python train.py --model="sound classifier" --noise_aug=0.002 --fused_qkv=true --bias="none" --muon_scale="original" --grad_clip=5.0
Rows from block 3 of a small sound classifier, named by matrix and row number. Rows with one number belong to one neuron. Each number is 128 + 24 x the weight over its row's rms, rounded and kept within 0 to 255. All counts start at 0. Numbers have three digits each.
After each neuron's rows are labels from the 100 clips, of 14976, where the neuron reaches its highest value: "top examples" is what is common among them. Only what is clearly more common there than usual is listed. The data: synthesized solo parts of chorales (CocoChorales).
# fc1: MLP up (model.blocks.3.mlp.fc1.weight, 768x256), inputs 86-171
# fc2: MLP down (model.blocks.3.mlp.fc2.weight, 256x768, transposed), outputs 86-171

fc1.256:123125112159149169103125137156134098134137155089131141135111138089193121101098089148163131170129147162130142114155126151111120108151117127106149117076129126136115101126171144107156113104106110122141139130132135152156149136129118170126079113128101137146123145
fc2.256:097103163173131148182179143133146110126125114142120128101163166143158121094105130116110132113152069131145126140127125136133140132092124150132129087117131054136165123109099137124192066121145141137122137143177149084132136149122147131151098143097125152104149094
top examples: flute; note B4; note C5; note A#4

fc1.362:120128117151148092107143114142115084162130097123140163116142121137122116092132151122123168144129076118124120138112163143140152134132098164125099116094153092156103111088137140058126128143140106136129188116158127158129115115127127126170115108141151134080140180
fc2.362:094131123127120183148123169138140182111130178095146105144155183110075124131128109106088112086137208125140086124100127130151145162134150109124145160170107155141072126138124138161157153149079140139119100097111123073110072153097116101118126134120114136161096114
top examples: viola; note E4; note D4; note D#4

fc1.521:085119102124157108114122130116135133132083124123105119140158154157154086168144142131101080120155149087136146119149145103158133119079150113158135172138112140107155130109161141157125126128103137122123109090096122172158181138052143127093153124129113112136107135
fc2.521:156180146137134169131106143119149143184148115100099104150081132103130131139184136166117123113104101091110144136089137133117134097068109142114107102087111110117153134117113131094125176155140146139115112137146150114124141105139114114140125111108145132138139131
top examples: cello

fc1.406:129156131070119136122144115122111098123094123144154094103136116110128128134158124149144137122098166089147095091148139147109115074175075146115146131099111136162103119094171114069133102119144134057090131115136111151093170145135113090148135156133128097119144123
fc2.406:148141098151129124095165131119130134124142125131120133123131153137090134149118103125088119173131174166137159134110160123139132170161157104159129138140091170108104104149118116112130154161136152140128148122115134106089136132134119135166095127131122143134125143
top examples: viola; note G#4; note D#4

fc1.327:156095100088151124126128107092143129146105151101103098104128157152137162155132158108070096126101136139141129144108133154135143100102113117139083095130165113153189133114099122123123147110124086137096110150133117128141111113124139139138121131153134149124113106
fc2.327:116161131101132138142162102094108167123114162087108151104106057114035132148106116130141114175106122047128132133135147089111114101156108172126094073130140134144107150150111127137107097152140150115122120123179129081137123118131109108116177113116145107089115149
top examples: flute; note G#5; note A4; note F#5

fc1.675:126138116138119145126114116088106118097113134135122193098124154114148117153110127154110097122137107119115156093142111141150133125123132120156100134135149108133148153128171114110149119128107094131140133167108163184115116129137133121052150165162127159145131134
fc2.675:088159102114101149089106103120197115145132137157130139134116120100169125132174111086124139111159127143131087137117159118118098127149147130135137093118113152152117130093125127109138124078116164139109137104115142120122114089083119127113080149111127147104182118
top examples: flute; note E5; note F#5; note F5

fc1.281:131140140136102143110112115137189152144178125098122127156119111155156111110118115141141160142119136117124129110134114180117132147120118094097158101099130137123128139196137116144109122108126116056132163121116140145138116147139112112131135112137159130105152135
fc2.281:110126144101159117147136127159129147112115103173124117106093132130139140147128146095137136114133101150068150110136094147108128122122125141143100176135155138138120121109179103162110101112134088160103170129140130097154110112172127154134057134138108122118121118
top examples: viola; note D#4; note E4; note C#4

fc1.321:101115112111119134168103125127145124135150112105118086079093150105128107136115159155148118137094133129138110174155167148147137159139122127140112130120142106164122109174144101114119140111102157075180167157106120132134125152088067137129126097125108117089164114
fc2.321:102136138149093113116140133144147110116116104128081142130138178129134136124124099142087161109114124143135127120178152155130105128125081145109139158104167116106108131104156098147155119106125135095095135156181145098204107115150093117109140128124117169098118128
top examples: viola; note F#4; note F4

fc1.730:127131100125120067118145139131106114103130117138125132111110153091101142104136098143114119083136138161109130168165063130108136113125111121148159175176152125128136129138135105080113088072121133146119166095132093158134111146098139130109138169126134113122134097
fc2.730:099159107132104129177157137166157099139174125135143170161155145129164145106107104189146129152112117171105119105100152109154122147124131135148127203110113149148083106145214116133130152109140121148148134129107146176142092106112084139117136127158089135115140136
top examples: viola

fc1.3:095110161120093167083121176141084088115126161130151142126147129135139109142139113144133143165118103151127124169173118129123128158138144113108129157087182108104126130148093103109075116119175158127125122120155138107120098146132104103134124104116137121102157120
fc2.3:099117143087163149129142135077148132092128095141144117147098151145174116131114130093140115146145169117114129095129119159173114077117133151168115094117131081105081100143137122106150069157117119136143129118104164116112154103135131107086131131115126126131085133
top examples: flute

fc1.494:110159119169078100159105150133147142151130124132112064128120147135107116155138138126105147152085152131096107099115118181123146152156112150132121123130129127101107146093150099131114111119140143071169128090124089137128111131128111125129122136128146096117150130
fc2.494:082139080114126128134127105094123114124132105148115095122078146134134108128121109109162146129128142171095118097101107124138112168121095130138150143181144137127108174131147100133121079159113106112172111079118148108106135119154140113184087137106116117088147138
top examples: viola; note D4; note C#4; note D#4

fc1.33:133126134162151129106115162133134127117144098122123131131148158153171121115157123127129087130099156161157116115160145142137155144107156126125162065098133114137158090097141106144123089142111153142123107145110129134142143127114114131128099156172159156139155118
fc2.33:121134160101104080129168147131157129172114135121100110103142139119118111128119108121151075167074121105113156106102121096141136095080153127122095125095120160127130126133133139132129083114098141090134152130162169116158124177111113100127148165136141132112156146
top examples: flute; note F#5; note G#5; note D#5

fc1.543:086144131134116113100092126141154130119157159120153180141138139165121119109153116149094131155160123102124133112125095114117147174131124116137077151111130113116154098075172106173088107114132147136095109069153113143163141175117159133110158138165127100131110148
fc2.543:129126101158117126161119151115160158118159141152119066132133150155136146123113091084135123111117104206114147110109155130119061076117142086150132121124159120148119158112117157128146135153148125117137152170128115099075121123108141115140113122127115166099135137
top examples: flute; note E5; trumpet; note D5