From a checkpoint of a small sound classifier: norm layernorm.
Rows from block 3 of a small sound classifier, named by matrix and row number. Rows with one number belong to one neuron. Each number is 128 + 32 x the weight over its row's rms, rounded and kept within 0 to 255. All counts start at 0. Numbers have three digits each.
After each neuron's rows are labels from the 100 clips, of 14976, where the neuron reaches its highest value: "strongest on" is what is common among them; "peak on" is the class under the peak. Only what is clearly more common there than usual is listed. The data: synthesized solo parts of chorales (CocoChorales). In brackets: how many of the 100.
# fc1: MLP up (model.blocks.3.mlp.fc1.weight, 768x256), inputs 0-85
# fc2: MLP down (model.blocks.3.mlp.fc2.weight, 256x768, transposed), outputs 0-85

fc1.198:149068132125120091120098069125137112118152076135155114111171112132122079175124170027122107081122141143214168091156104138102153107160145162107134162114148100082084158174159180169134078097111120095112092097097144135099136127184140122098121114191141153167077084
fc2.198:103185064130124136166155145158097135091114136104137080158096085184084076124141082120122176140177073081119157061163066156120138097162142124147123193141182154086145117163118106141180083082107153166154102205204128120096127159162146155100156075087091103141085165
strongest on: trumpet (100); note D5 (56); note G5 (54); note E5 (30)
peak on: silence (100)

fc1.44:112134122162165135123132090161178148078172136174102137116122143115130182162091088092111123123191101118122106177166092123092190104167134135144072110091133124131095131164125089105078119151086117154129127101072141135093146168116151117176095135125089133122094181
fc2.44:128133102166135099138100123126095168110076109104123144205130162142126119103170116140118098144126132167135087098172121162148092156119066043134127120174071109115149144131107121113113118178099106160169099140139124146112168150124114123086177162160119129160126115
strongest on: tuba (55)
peak on: silence (84)

fc1.495:107102120136109133176129126098121157165086127164119163117109124065087146133191119123064077113158137101116147094080079139117145106140130111130118109098170076139084159176142164124155107109133096073098113154140135112117124192172163069113125139148143181171136148
fc2.495:156136140135144183104065051125108116143134099110095115186128097176102141138106083096135129127084115126140117128102085152116176071136151111106098135124154123141174162116150091136159084126126095115090141138150119139140160152122152099138140117144118125144109142
strongest on: violin (100); note A4 (71); note B4 (53); note A#4 (32)
peak on: A4 (64)

fc1.626:137127068186124135129183102155153071163116131075150185074143150131144109095151118111138116178155056134117101091135124113149153150122183102130145111164113136099137111122147086082155128151127083126149155167098146150168149143168064114157101060179128104091119125
fc2.626:085144111182110091171190129104141135143139150168100176132141121105092189100084191083058096147132079106111132153106102160125133127127146160116131156122119108136150079147120172113074119136150134147093079126146104135173126103130143126197123106129107163126130179
strongest on: trumpet (100); note F5 (45); note D#5 (26)
peak on: F5 (35)

fc1.490:146133118192081135133172139150119146144129156193170057100115165145109097108080146101124101147112143121089134159153148155030126106112087125151184141143049152180174147089139091070134198101118170070072174182094172162146084154169183136132105147094138191108074185
fc2.490:171194140156203137145091129083149088162150093110129140149121119133137133127120092103125107110150119177156129108088114171083163052125086123081133190159168091112125132129123082076179098097110118114129149093129081165125141230127113122136082167116112144114094128
strongest on: double bass (100); note A#3 (74); note A3 (40)
peak on: A#3 (73)

fc1.579:107148125166078184094093177055166145108105126095148126122099149152135118110135128167135140057185127142127160126093113130097095082135114096176166145103176089147179145165106131102152125110167157136155143154083146147141107111172033133123105126125121132108092149
fc2.579:124100176194141083120097140147099186127103115118127168105073134100123082055141160051133135088109190127150127088142187141162122147047117113071146144185140069126167112126111164113152058141087144160180134140133121067111117128125138105114176083083161118118155094
strongest on: oboe (73); note G#4 (35); note A#4 (33); clarinet (27)
peak on: G#4 (34)

fc1.208:124101172134139141131138179175190124079125135120119148157095114167132128122097113116143122069142134111151215100092106162085119131173139155142104188150080141116132151098081132077129089074125105108120111171066200167126157146128151198169104103152079124125151146
fc2.208:112139117087148112114148137135126117093129136108099195173126159127114125123146108136160151137118149156103040140103170106182145143122110119114097116108146106145061134117161160140193128082092118087145139161148103153102108114157182100160111164138124177111118149
strongest on: saxophone (55); note A4 (45); oboe (39); note G#4 (29)
peak on: A4 (43); G#4 (26)

fc1.405:148138152198054133098102151103153140107107100179151107101119153084126095141172116080110118128143161115159130113106143129137106150104170121161089186178132170112132084108158116125149120158072157143135138121144121108093123194113084077117188140185178148144187104
fc2.405:117098160081144116118082150100063046146132069086144151144127228141133129156136117174188138104141098133075151144108135116131140113137112110147120117117118105131155108156062181108130099156151105138154141099193171121182145144144194173078114149121097098079136113
strongest on: oboe (100); note A4 (86); note B4 (32)
peak on: A4 (86)

fc1.127:168159110130133163100125139089166158106157182114236158137092078120157206160119102110078151093141127074116116139209100084170134135130109086077126165140145128164145141139106147150137102114096126130149077150145109056107124151113138142112183080068131154111126121
fc2.127:114099151124154151104107103156123176154136138182119117148073095127141171103105071130090132155121122134134128107107131130071123119039178141091130140124060107128128173126117181139097132073091089125118141128096125162137139138211118166168120187134145085129067163
strongest on: tuba (55)
peak on: silence (63)

fc1.464:081136118207137136126124190183068104072083098134191116155139091106095132129175108133146115090154115123101160124140140106111097105149078105147141089139128156079145055157100126123187141109135128141146113163082076098112167122151166150123179138167120177108122111
fc2.464:138140103143173173089161127073136116164115109123176104072082104088134125120113105157123106103134074188127093098135142048151131155151147155073148128110172130173100075164126137143162097122186094140139130091158145131125098085132151215099111142102168127104087190
strongest on: oboe (100); note C#5 (55); note C5 (48)
peak on: silence (89)

fc1.548:147112088155123138070121120112159124160153155126143173134083107196084163100132053113198152209166126125120126151167145141179048141101162129109081158123125135126128062110157092157126095114105112090144091118134180161125126170130157129156142118176132116095097120
fc2.548:142112162104120130139144123075106132178118086143093048128134136135147118083088119162112141146162091179117145155128112114162146098124137109132131121107118183142113093100119093153131129150183090172163114140183125099080134118171124119153170146123130111156101177
strongest on: violin (58); note F#4 (36); trumpet (29)
peak on: F#4 (31)

fc1.491:105122174142212098196079140087144092182192133156160117141115089173114123108090135156084182119145104183143116132166101100176152121092148142187151131126130087139099140143131124089136121103119038160097160106161184115105091112126078116102141064146096159058113138
fc2.491:196212095120112041137131140119115120110145146203152113078107142178150151130105073151110161069179113173132152133098146140138160113081125094134091160107071088110084188164071132132158112113160123172063168136118155106123118115094158082154112131101136099084075087
strongest on: saxophone (91); note F#4 (34); note A4 (25)
peak on: F#4 (32)

fc1.633:108145127139123135107098168140158102144093125074127089124136192147135107156180093109113168094101147104112136148141191150124144153161252119114098059141141159128165108151119165143089104112078089161124168097148108092094135143163106060152108147137169132131032144
fc2.633:118221118158114117120076119131125079145137138143106143205118172129069159186134128124143151136103163083106045132063089065156143134104181124147160134165122103146159151165130134200122096125146140138130132134087086128085110112089168092130117166092125147151078126
strongest on: tuba (100); note D3 (44); note E3 (27)
peak on: silence (99)

fc1.425:118040169100057140142125114107101088170107202145155080050143085125086126138145068081090093125136114146131099137186164133082112135118132174145108158148139139061108099096108098157169148109111164103064091114133114057126106158088186088152117130206164095119132147
fc2.425:091115129156167114087107124131235126072153143180074144121107171134165166104076228133155126112144150075147112089083092136108054155145128114150075148094142063110132195152099142136110165102143098090143124145155132204159094136164093167110140172125149139115055115
strongest on: trumpet (100); note G#5 (60); note D#5 (43); note F#5 (38)
peak on: G#5 (58)

fc1.215:131110136181108110136124101134199093134141133125125116154135158156155113122134138110120163104191190115145102068131086055113124111102075116098100104155175190124102046056133190096183137161130124084100089204215102145134113108114172125116152123174139137137134105
fc2.215:079179102136120123128138155122138120154088146163104156198096148110097073107150123085123102109069117121065093160140098118156120143162119129127131188099159112099117216123146181113170131200107104113138114068138091168088125121154134147142113126140135081110091094
strongest on: trombone (100); note D4 (48); note E4 (37); note C4 (30)
peak on: silence (69)

fc1.628:119134124132174133100102114123102169144160139165115127083070104106133142057148101135119081132125107130101064154092131091189167160133155159102147142112175145132118125118133102115102073150161132058170103160068115137113097173140107152149185103099090136148117119
fc2.628:129075121137157156157087182194123105134176149137161160112123146101113053161110144108074159119163159152123127140141092092085191100135107115147118142116092077135083155196110103142137113095160186109094082154159140121159121084116127132101083158122128168126092137
strongest on: tuba (74); note E4 (36); note D4 (31)
peak on: E4 (26)

fc1.496:116166156150073122082135096183118089120140135122159129135134129088147133141102169094126125105154143166089137108131082136146146110152094127134104165102144145118094202150100130103166088129090143140153106141186085133084144133107064078091158143094140126139110113
fc2.496:132097127095061137135111159129115145106062051157169173088174126148110085167086082149120102103140088144205147120149131105190132118104080105111161082109111077140170125111162144136152134075172057127149078151129168140171105177119170119163118124152185186179109201
strongest on: double bass (100); note A#3 (45); note A3 (34)
peak on: silence (100)

fc1.190:115132157160130162082140173094122129148115097129091085120151147135121132159111167164103147111217148045135107091161087171096136150104071088148115127125168187104091161128056124058169149095103083115136106126119104072127164186144147128088165084133123084173126173
fc2.190:144165079094123132127123118147111146105075154152171133134123095147115117165094064067164125138165135076065140106153192138159168125103083121122123159142104106127135090106103151095108140087146129138118155081114115130126100099050124146145115086183094162090193177
strongest on: trumpet (100); note C#5 (65); note D#5 (51); note D5 (36)
peak on: C#5 (62); C5 (33)

fc1.513:124176080127161158114118170159142099152108145098151133102166125130087150112097097114168097094158204171107149176167164156163113138091129105129140200138137136121092141224079148089103120092098126101136157149131153087112184090143099161117134088221119145187174076
fc2.513:087111073151074143170133178132124136119088147107122187132149119169124133147078053140175124136111121138100173166204142120158116114131150088157103222144136143170135118117123169134136128097067096069092087122128107069053133102123159137066095088066160139122100110
strongest on: note C4 (61); trombone (55); note E4 (27)
peak on: C4 (49)

fc1.80:127105164098106143160134177095101107086114116106156136109150143092145087136139105077128090152174141183102182159143120131161178116130167098133142141153103172115065107078107079088155107133091115103104099218186164166138150148103137102060094087182093107144135148
fc2.80:089180147078150141142134112132123140075102120124104150129141105156176154127136087148157189147140116134097085121170151109134101142152182184104129117144145178102078135112153168155121158151134145142150157125180126082086172137158201126208142088164112126106130147
strongest on: bassoon (70)
peak on: silence (67)

fc1.191:071111152103091149098099197140098137111117116072139115108078096074181099055142131154105132101103107101144151106152128063083150093135187130075080121160128085143106129143116099128058097072131140163159144136141135114133210140114125181158047104160133130086139142
fc2.191:122126136122166100142144117127114120115108074086147156154117181100119136100092169147070141131103112134088141086175132146086179141118152141083144114087119103212136178123053067190131127152157102115164104190142146163122167139090180058112077132109146175068124137
strongest on: bassoon (100); note B3 (71); note A#3 (26)
peak on: B3 (71)

fc1.544:134116181124088110205084110104109103186194068143120153087147137151121143173110114111088116127159151121104138108106131153102193132165097163099138113083110094071120145156118155076087173144195110124136135151152143125134188189086205139155103168138129183138136148
fc2.544:142139097101163150134118137102164128022084168088148157121131089097090132100130142144081070127159116085206070131121160156134097136127073109142073126119150069171203140131161095163155123144092142084122130099143144161141143133109173129108154136145128107168118081
strongest on: trumpet (71); note D5 (29)
peak on: silence (100)

fc1.519:109140076146142129126161178124111093122102102144152067182167186077133169129085108106082106145137056118153118163183157099160111184123146139123184130152089166113138152104098115164116101157051130058150105071142128161128142153090107084138106112111148141151169138
fc2.519:133087133141114118119116137112133124105112174103182062114113124215180108147039152193053073132088122104117176088076106153132096097111137111107135167155160124184130103147145141097104175110113136158072088097102128119163041084119124105123105130132103129128117146
strongest on: flute (100); note D5 (44); note C#5 (33); note C5 (26)
peak on: D5 (38)

fc1.245:152134134173082080112109180114118179213103091090097094105057108154131115173146096084102215125166155109165143139177079145114138098093135161194095150132154117161151102129129161116135092139081099219113095125127116154146136147137115193084118149151108188104151138
fc2.245:124122086114180133121151090098136153168087179106105105112142101160118127118123154164082123068162172091105099142144159172151152080125154206142116102062163131101126128170161120085101133158153097064131109108199141119156106102128163156095108150087121110135167168
strongest on: trombone (68)
peak on: silence (65)

fc1.239:120126154094115061149146120145096184087096178088117100080093143134084121105085085189194094164137181162145149059150105150126118132096112121118116169191109186082127115076084128142170143094092097189118172146117100148099160168160221116115121086042170147122210139
fc2.239:098189106080155108127093145078188150128210105132112124172130153087096158080081071111116113091107056162151118118152149215119156165109113112126112169183105116163132159131149114144108122071149125124123097164136114196101146096140156106132135133164131083136136086
strongest on: cello (100); note E4 (45); note D#4 (34); note C#4 (30)
peak on: E4 (36)

fc1.607:089151141145094150112164162084164125133096152169096135068211119084089089106131098109082165104080113166122115109144115094173123094157145090139159121166201131092095161119152173148140094140133149109217143089152109077095127096144129147123161144169106142176067134
fc2.607:136120129105104112040120096095122140154139099163128126109112128178127079121112103097163144169060147086069138188143143084125141187183084072149104174144116108154163165106141139165140144208160102109137120136157136175110205125146135133107071161147135150145161112
strongest on: trombone (100); note G#4 (48); note F#4 (44); note G4 (39)
peak on: G#4 (43); A4 (29)

fc1.509:122134100109091084076142091118111146107102126150134135115173147183074156152097132183148144092174098185079097150160110140133146119082135124090088149161140131129112192137054105161124158123081177133102137136114119156109094123172137148097181124155077166120136082
fc2.509:127162117089064161125091112117075180092139152116192135080157100157172105101107157151107105061139084075125150170127093075147154151164103161122125177137123114115195140134126123086165188179133122099141144157079065130187102146141126126153104148150135205177081167
strongest on: double bass (100); note A#3 (77); note G#3 (48)
peak on: A#3 (77)

fc1.696:100083172154098128164120141142106137132126109115106119140111143161181144181106078083101113126054148152109142184125079159149108070095151123138182130079131105156145117114080120065091105114125163198117115092150115127104114132135178133124047089089157139112152180
fc2.696:130161103194129159109209079103191084163148122137129129073135127128164122155104148091137174142162149094113176171111144121100081153130081148083128113120170123088092107122125080179124122166122139129152160107087127108104058121082150144149176122132081133152171090
strongest on: clarinet (90); note F4 (29)
peak on: silence (51)

fc1.247:080147096169169108166132161074153127122133100133142140130152093144097118133131143166134152111195154077141120133133145166122148146144072135147065107144183143107162098155121132060099174124159094104084117119094140047157104186170131149137134073144161148093138199
fc2.247:073109123133128167097100080123144145126077166120109152119077110044128100165111132055107143158131200118107084173136132140129099126083113203130146113149093130070145133174139119129183129150116201084104139090100115073145128105081096114138152102165166111161147194
strongest on: trumpet (100); note F5 (59); note G5 (38); note D#5 (31)
peak on: F5 (46)

fc1.183:129127129136195120120064158083154101134128187129152154154125104154091116113087140088056147102141092093110093152124072167093121132131201145184131083113170092072068089118162153137176141126166118129101099154115083110163139163158078081190150091165134138134108104
fc2.183:134088121129172206119111106155156121117124135120067140064101114144154160117130113102141013164125121091148171139162133081141143141093141153113150124162112147108098185107116143144155182140136128116092070118129194142112131165150109133118086128128095140127120130
strongest on: trumpet (100); note B4 (68); note C#5 (60); note D#5 (34)
peak on: B4 (66)

fc1.5:102121155144102116114157121141116162141112117103202081139166110090134170064132116138151110094111093085139177100083090124048100106129159100079089108127114019088122207122165140147088108085047105173134146124116180100104174167115160125106168162108155182115154150
fc2.5:099125149145168146181190160122112090145158118101123145096117163069160081075163116160123104167108103107148175116042136166122123160143158104103140098144097055169124130173088136158144130072126074129114060163123110190118227080109111118097134186113101111165147125
strongest on: bassoon (100); note B3 (100); note A#3 (38); note G#3 (31)
peak on: B3 (100)

fc1.108:128143137082150138128079117149167161135129154102178136103055101088078144055134138173104098115144178135096139159145130145137121129118113061123113094139112105153083173166118152080125120140130095140106100091082124125079120163099186092118115163124060124140131112
fc2.108:043131075111170148128157121215122142220095112173162176129158068103156158137067055138099166120129155098093108105142110094140138131075156122123167181100127118116151135111097068134184123139039064109185150142113107101164100105148081102069058107112138130071102111
strongest on: tuba (82); note A3 (39); note D3 (35); note G#3 (27)
peak on: D3 (26)

fc1.123:091102128177091127142122126127141151134158131118127111088108136080166136159135115118135077159067104179112138134172152123110094137184101165118132195092153126136127120126125156111165103174135165180100118078122101116125108140203103184078176217171095096158089112
fc2.123:124080134171155075123103159121172159135122192102129173180209087203147106146079102096139104116168135106105160184061127038126169159103151039115126129113093135134159068116098162130131154133157110083138103155118160126135090085103136123155066137122084086124130099
strongest on: flute (54); note D#5 (39); note C#5 (34)
peak on: D#5 (36)

fc1.17:071105142149084120132082136106111137121074165046113090123147144095170104149122153102169125114090162137089103114199115056179136133101165145161082094085067098149134164114122148146179138097070174172146133154121164101078116143125080136101175129144093164156166165
fc2.17:136124093097133128131087147183150187135117124152099115082152132084151121116132104117137189158131162129114137148085132074134169157142108133144076138135145161118124173139105067194155126104182088061204111131171120143138139106152106105105185146106114083133102145
strongest on: double bass (100); note A#3 (48); note B3 (39)
peak on: silence (98)

fc1.257:090078152167120110154170124108142089113174155143148158124102146101145107159119157149127148116121137137131159155200069143147116162091168096151106146046212105144133119171128061140193105128093101126132119177152115120140163115154076143106013108125126134152119139
fc2.257:122195144182104132122162100135127068121106123142095122115134083091113143128111156158095150131112217116079109053080116134102084117112136169156109114057165108135107136166222088136111197105143118155143065107104151118159069125145143105129077098146078125114103136
strongest on: clarinet (39)
peak on: silence (87)

fc1.101:135147171175181152098107090130189051154086075097112177095088136135165138148155095063148099170175129192051158099170099158156138146149109159108141089081146155095103113117102151081146117093097133201118131096166092087133140134102173146176148053148123096113140118
fc2.101:125124082107147136136146090040189091098090145136119132106078144151147179203140090110145091103185096132130111103126092071123156160127133141148156150087126110104138081137104149093143176172132148114125170078073154162116072167139094181112153092099130083175178102
strongest on: oboe (89); note B4 (35); note C5 (28)
peak on: silence (100)

fc1.451:119151091166140111081178120157121107099105159107107109139153039133127122096174107162090158107170101142087165088119147087140091091108121163109121127119191112070148119172165185098172163109145137147104159144127110153081162145136098116088180097109147160105121138
fc2.451:120113173135106185091094146132118166117177113133098136140135154148145087124212180105077111102119141098127103102064160098119130167137144165164113139207133139101137150164136107117127090121152135121119131138170192100073153146116115108140110184145112098194115080
strongest on: clarinet (100); note D#4 (62); note F4 (38); note D4 (36)
peak on: D#4 (61)

fc1.618:109159135091111159214147087093134140058119126106144167116147101125178193176108077103139118152097087157107142199088151137124126176156120124125149139038135124073109110113110109126099138190153146103079135106113129133108088120114126150150179045149146162120109155
fc2.618:099175139156103112148086110103089081108099115122113132124113148103108125169169178186150134131144080122060098189175117128097132074094109162097153119144159165144177151143183141100115118145136156088107150132152098113139168152101127144088089104183065111126171081
strongest on: note C4 (70); bassoon (66); note A#3 (52); note G#3 (29)
peak on: C4 (47)

fc1.688:185132090117122098165126156160182169124120133146148119060177134193145136122117118102102111106101120179198055154136154087176103131113102110136203126075176095101096089089142089156127096115114119177088095171141108076112123107098140065134109137065153111085083102
fc2.688:111143119090106136121137129175120067154170140139097115135089160150128119102102097200129119086078189168100134142173133150142135066100132133182116157073137078120121115163143127099121108153144111159047198119123140115139117149111095168160142142131094107155107109
strongest on: saxophone (100); note A4 (38); note A#4 (30); note E4 (25)
peak on: A4 (38)

fc1.764:129121105121178162107141145138167150104094143113115131124145125102108109141170147136115093095157106101120157084161161107129170123169116068083096134135146116092165135096117122137147099176168145092126074094144134109045137074148174082173135124141118130152088103
fc2.764:165177135122129137113119104097143127109137113147139151154136112128127140095176104111129139046098163107113134166129173183168151130175082186150138173148130101121188168118139163128137166166155112140080158091115077109122111132099152142066099178104115127183133098
strongest on: trombone (100); note F4 (51); note F#4 (44); note E4 (39)
peak on: F4 (37); A4 (35)

fc1.427:145056075113060203102161142111156123141109114140141129124100126129138161090150163078087140124126155144164139159172159101164116152082168162157114120074099065138117150115140171134107107111073090130134159159134134138069194127119149115122183102095135138117120096
fc2.427:121077153134141179168160118123141209095073079087173142162167150106162112118129085121160105134155096167119083166114131121095156171093097073095131061158156157169125089157112171136143121136092157140106117111144160096183054130060113131112182119126138103107133099
strongest on: double bass (68); note B3 (38); note G#3 (29)
peak on: B3 (32)

fc1.502:121107131087139143139121059202141121138120106132108061153135096124135175098093169118154142180092140098120092152139179046117140111111159139147119069108153077135090142158110130178102186095113141103130125118134181172053167089199146122097054181089180121136123157
fc2.502:128175192087118116088194124104099134172152112121125119106117117120116068112144138083098139125111056136137116077126136155141135121090160045103112058143104116158086147157110173153082112121166158162152066113217147127186134034162181096127098145134066138120103129
strongest on: bassoon (99); note B3 (39); note A#3 (30)
peak on: B3 (27)

fc1.669:150162137109153134162120134114099078158151102113101098144138089131108113138120199109165120164153095087160106098163127083120131095132126135150108131067098133153125173092141138116090156129109102183111167122160103176082161117204136108123108109117123149174114131
fc2.669:126117093064111159120126121108195115125070183124193134102066133072094131144086167082086076154166175131091105151126143084123100183106141206032111123176082160126092165125141135165120100155131152138127117119138133154121159153101064106135165073156141101124096164
strongest on: flute (100); note F5 (78); note G5 (54); note E5 (34)
peak on: silence (95)

fc1.71:154147086137102096204102167193091130136129141134111164134182128088129099100126119107104138165137139137129147026167154213152080156144051127137128128115126147124153134105107103117144120148123099117146138123084122139187098158097125118095169130119112139077143067
fc2.71:162118101137136134090109136153124079150102147104125056139155111106117167128117100179156172101133109045141157086126122049127202123153109162099087109159107141162105144126156105175129124113101159121130154109076094101155102112180128099107028105146109114137120227
strongest on: horn (100); note A#4 (59); note A4 (43); note B4 (43)
peak on: silence (100)

fc1.143:086120102118112155081119133095099119131078139093134083123191113114130129074106138134140189126125184133147147105120138097154142168129122055108110086170156115098091117090128134136163138132139128191134188078172140167133149145205141139125148112126112184171161151
fc2.143:174141168083110119146126167082104122126135181155134179192108080112099118124181055140141095129109174148131099176137166082150114117170142100131133137170118105133129133130119121152121117155105102114107121141133110109108109152161151102123171175175137117191124139
strongest on: trombone (100); note G#4 (94); note F#4 (43)
peak on: G#4 (94)

fc1.709:091108092118207212120141169161146126104116087117097115125136120092118123159086142125100131199081095079159105152129135148110155109078180101195112150120174125128107110121128062099123113112104126076115150123112134139127196109127111198139151124092111090152182170
fc2.709:180154127077171170141087138156115133141123065144087127160179126119127143132156125090045153136066092130118145131122195153081121126145145132096056089132167074145085111144108153080127120168166091102130061062114137160155211133137036086119164128142069123129115123
strongest on: cello (98); note C#4 (49); note D4 (38); note A#3 (31)
peak on: silence (91)

fc1.549:145103150161106079059141160146119133145154129090146134133192074119090099102131135104126172039124118137099160144185195111097176165094112097188134060088208127116111086155170139084125154145108137117115118192144137142160126188115082183173135127218095130137122140
fc2.549:118110142156118137096126161175116188141103099093079145086066159170108090113110120173132146167162147103136099130132106185169134147168145203157111173077137115082143160155177082132127109110129076178154091151131176126098144081118114118126022092105166159140168121
strongest on: clarinet (87); note D4 (42); note D#4 (36)
peak on: silence (98)

fc1.226:115119085128125179124096101194094121167174048128139167134139132098132118181147142093119133129141152120131091165185140136111126136128066134165134105091152122104105109133109171157169101171109187199086106123152180201140094113081151055090149205162161156111189101
fc2.226:184149155173176197172138107113128111166151137079180167141148172128162131149110111176162116127123063183149081106067137100109087102107169120143143138140131144142063135092153111124130143081138132066143155087126176087117103101143136118155153118132097084174090147
strongest on: bassoon (66); trombone (34)
peak on: silence (76)

fc1.250:154109163110112157150096133147154114127114169159107192172097155139153106112133119128131134138121157098064127145101115171147143134103081125109119129141104071118086171179108099072114100077119133096095102130109081168104124125118117138129107180079095138084154184
fc2.250:048143113103136138073110131167149120146128052129140135136081083137176171154166129150149122128160098130151109121149102124057115131061123132128144090116126136114177129125092127118106157148085173081145093140126135128079164132174123120114178122161090096137115112
strongest on: clarinet (97); note F5 (66); note F#5 (36); note E5 (35)
peak on: F5 (61)

fc1.152:112107184163139087151103118110102170123147137152158099141153157117124108135100095125164176080155106172126146154167173128163100125213186123106181108126115133114090116046085097154078156137155121062192101049115072145092154128173067066146099132140141140126142162
fc2.152:082164165171115125137089107164115107130081121109125113140159098169193118160074154144156143148150095094123107115106182138095108126129118148195090109079064102151124181161145148094102170139119106176111177093138127082140162159132130178152185090085147125163118137
strongest on: violin (100); note A4 (36); note B4 (31); note C#5 (27)
peak on: B4 (25)

fc1.285:085111146133052145142146129159106183149123100098070086154102128149147139164118132135126157128155199123149167153118131149116147138131142166150129151174162096123120122133141100095159086165116176048143119102103145134074161080174133209097104122169132165155143110
fc2.285:071110114141155138104068136118170120115128127097128112148130146112117153115121165192154114166128137148137087105163126173145087090145138094122090105152122175145119147127183111172075140182106087118159116165112158126117072125102132102165083127133145118123158142
strongest on: horn (89); note A#4 (38); note A4 (31); note B4 (28)
peak on: A#4 (33)

fc1.206:139122154117138177198147081113131146113169152155089041073146094145122113165097148108067155077116150129076115120104169098106094120108085150137160076080130136143154115118144154122137185105166131123094088143099108118097121152129138084104129138118204165126162155
fc2.206:124087112122102083068146124089105136128192095049160119157153158119098114138092101159087111120157109132178144094068100207163152151084175108095150137140055116182102117122134107112160109120091136134149154114157156158148119111134097149095174080104068135168174094
strongest on: clarinet (100); note D4 (57); note C#4 (50)
peak on: D4 (51); C#4 (42)

fc1.605:124094132108157178104142148124116100050169119134144125157142161121111098209059083148084138175112161135130053101143125127131101144127109168142068095040121127088083091160207124162109113145120099118154163132133102134141116136104083141188133176126175141130157099
fc2.605:114138122083154128129199127199109146137098140123119091151122110118099129161185066139079121150078114116147137148094103136072141183084170115098172114145122106136121149134214161175129098080117170082101073148163051158168160155132163110077156123127175117124068154
strongest on: flute (88); note F#5 (56); note F5 (43); note E5 (36)
peak on: silence (80)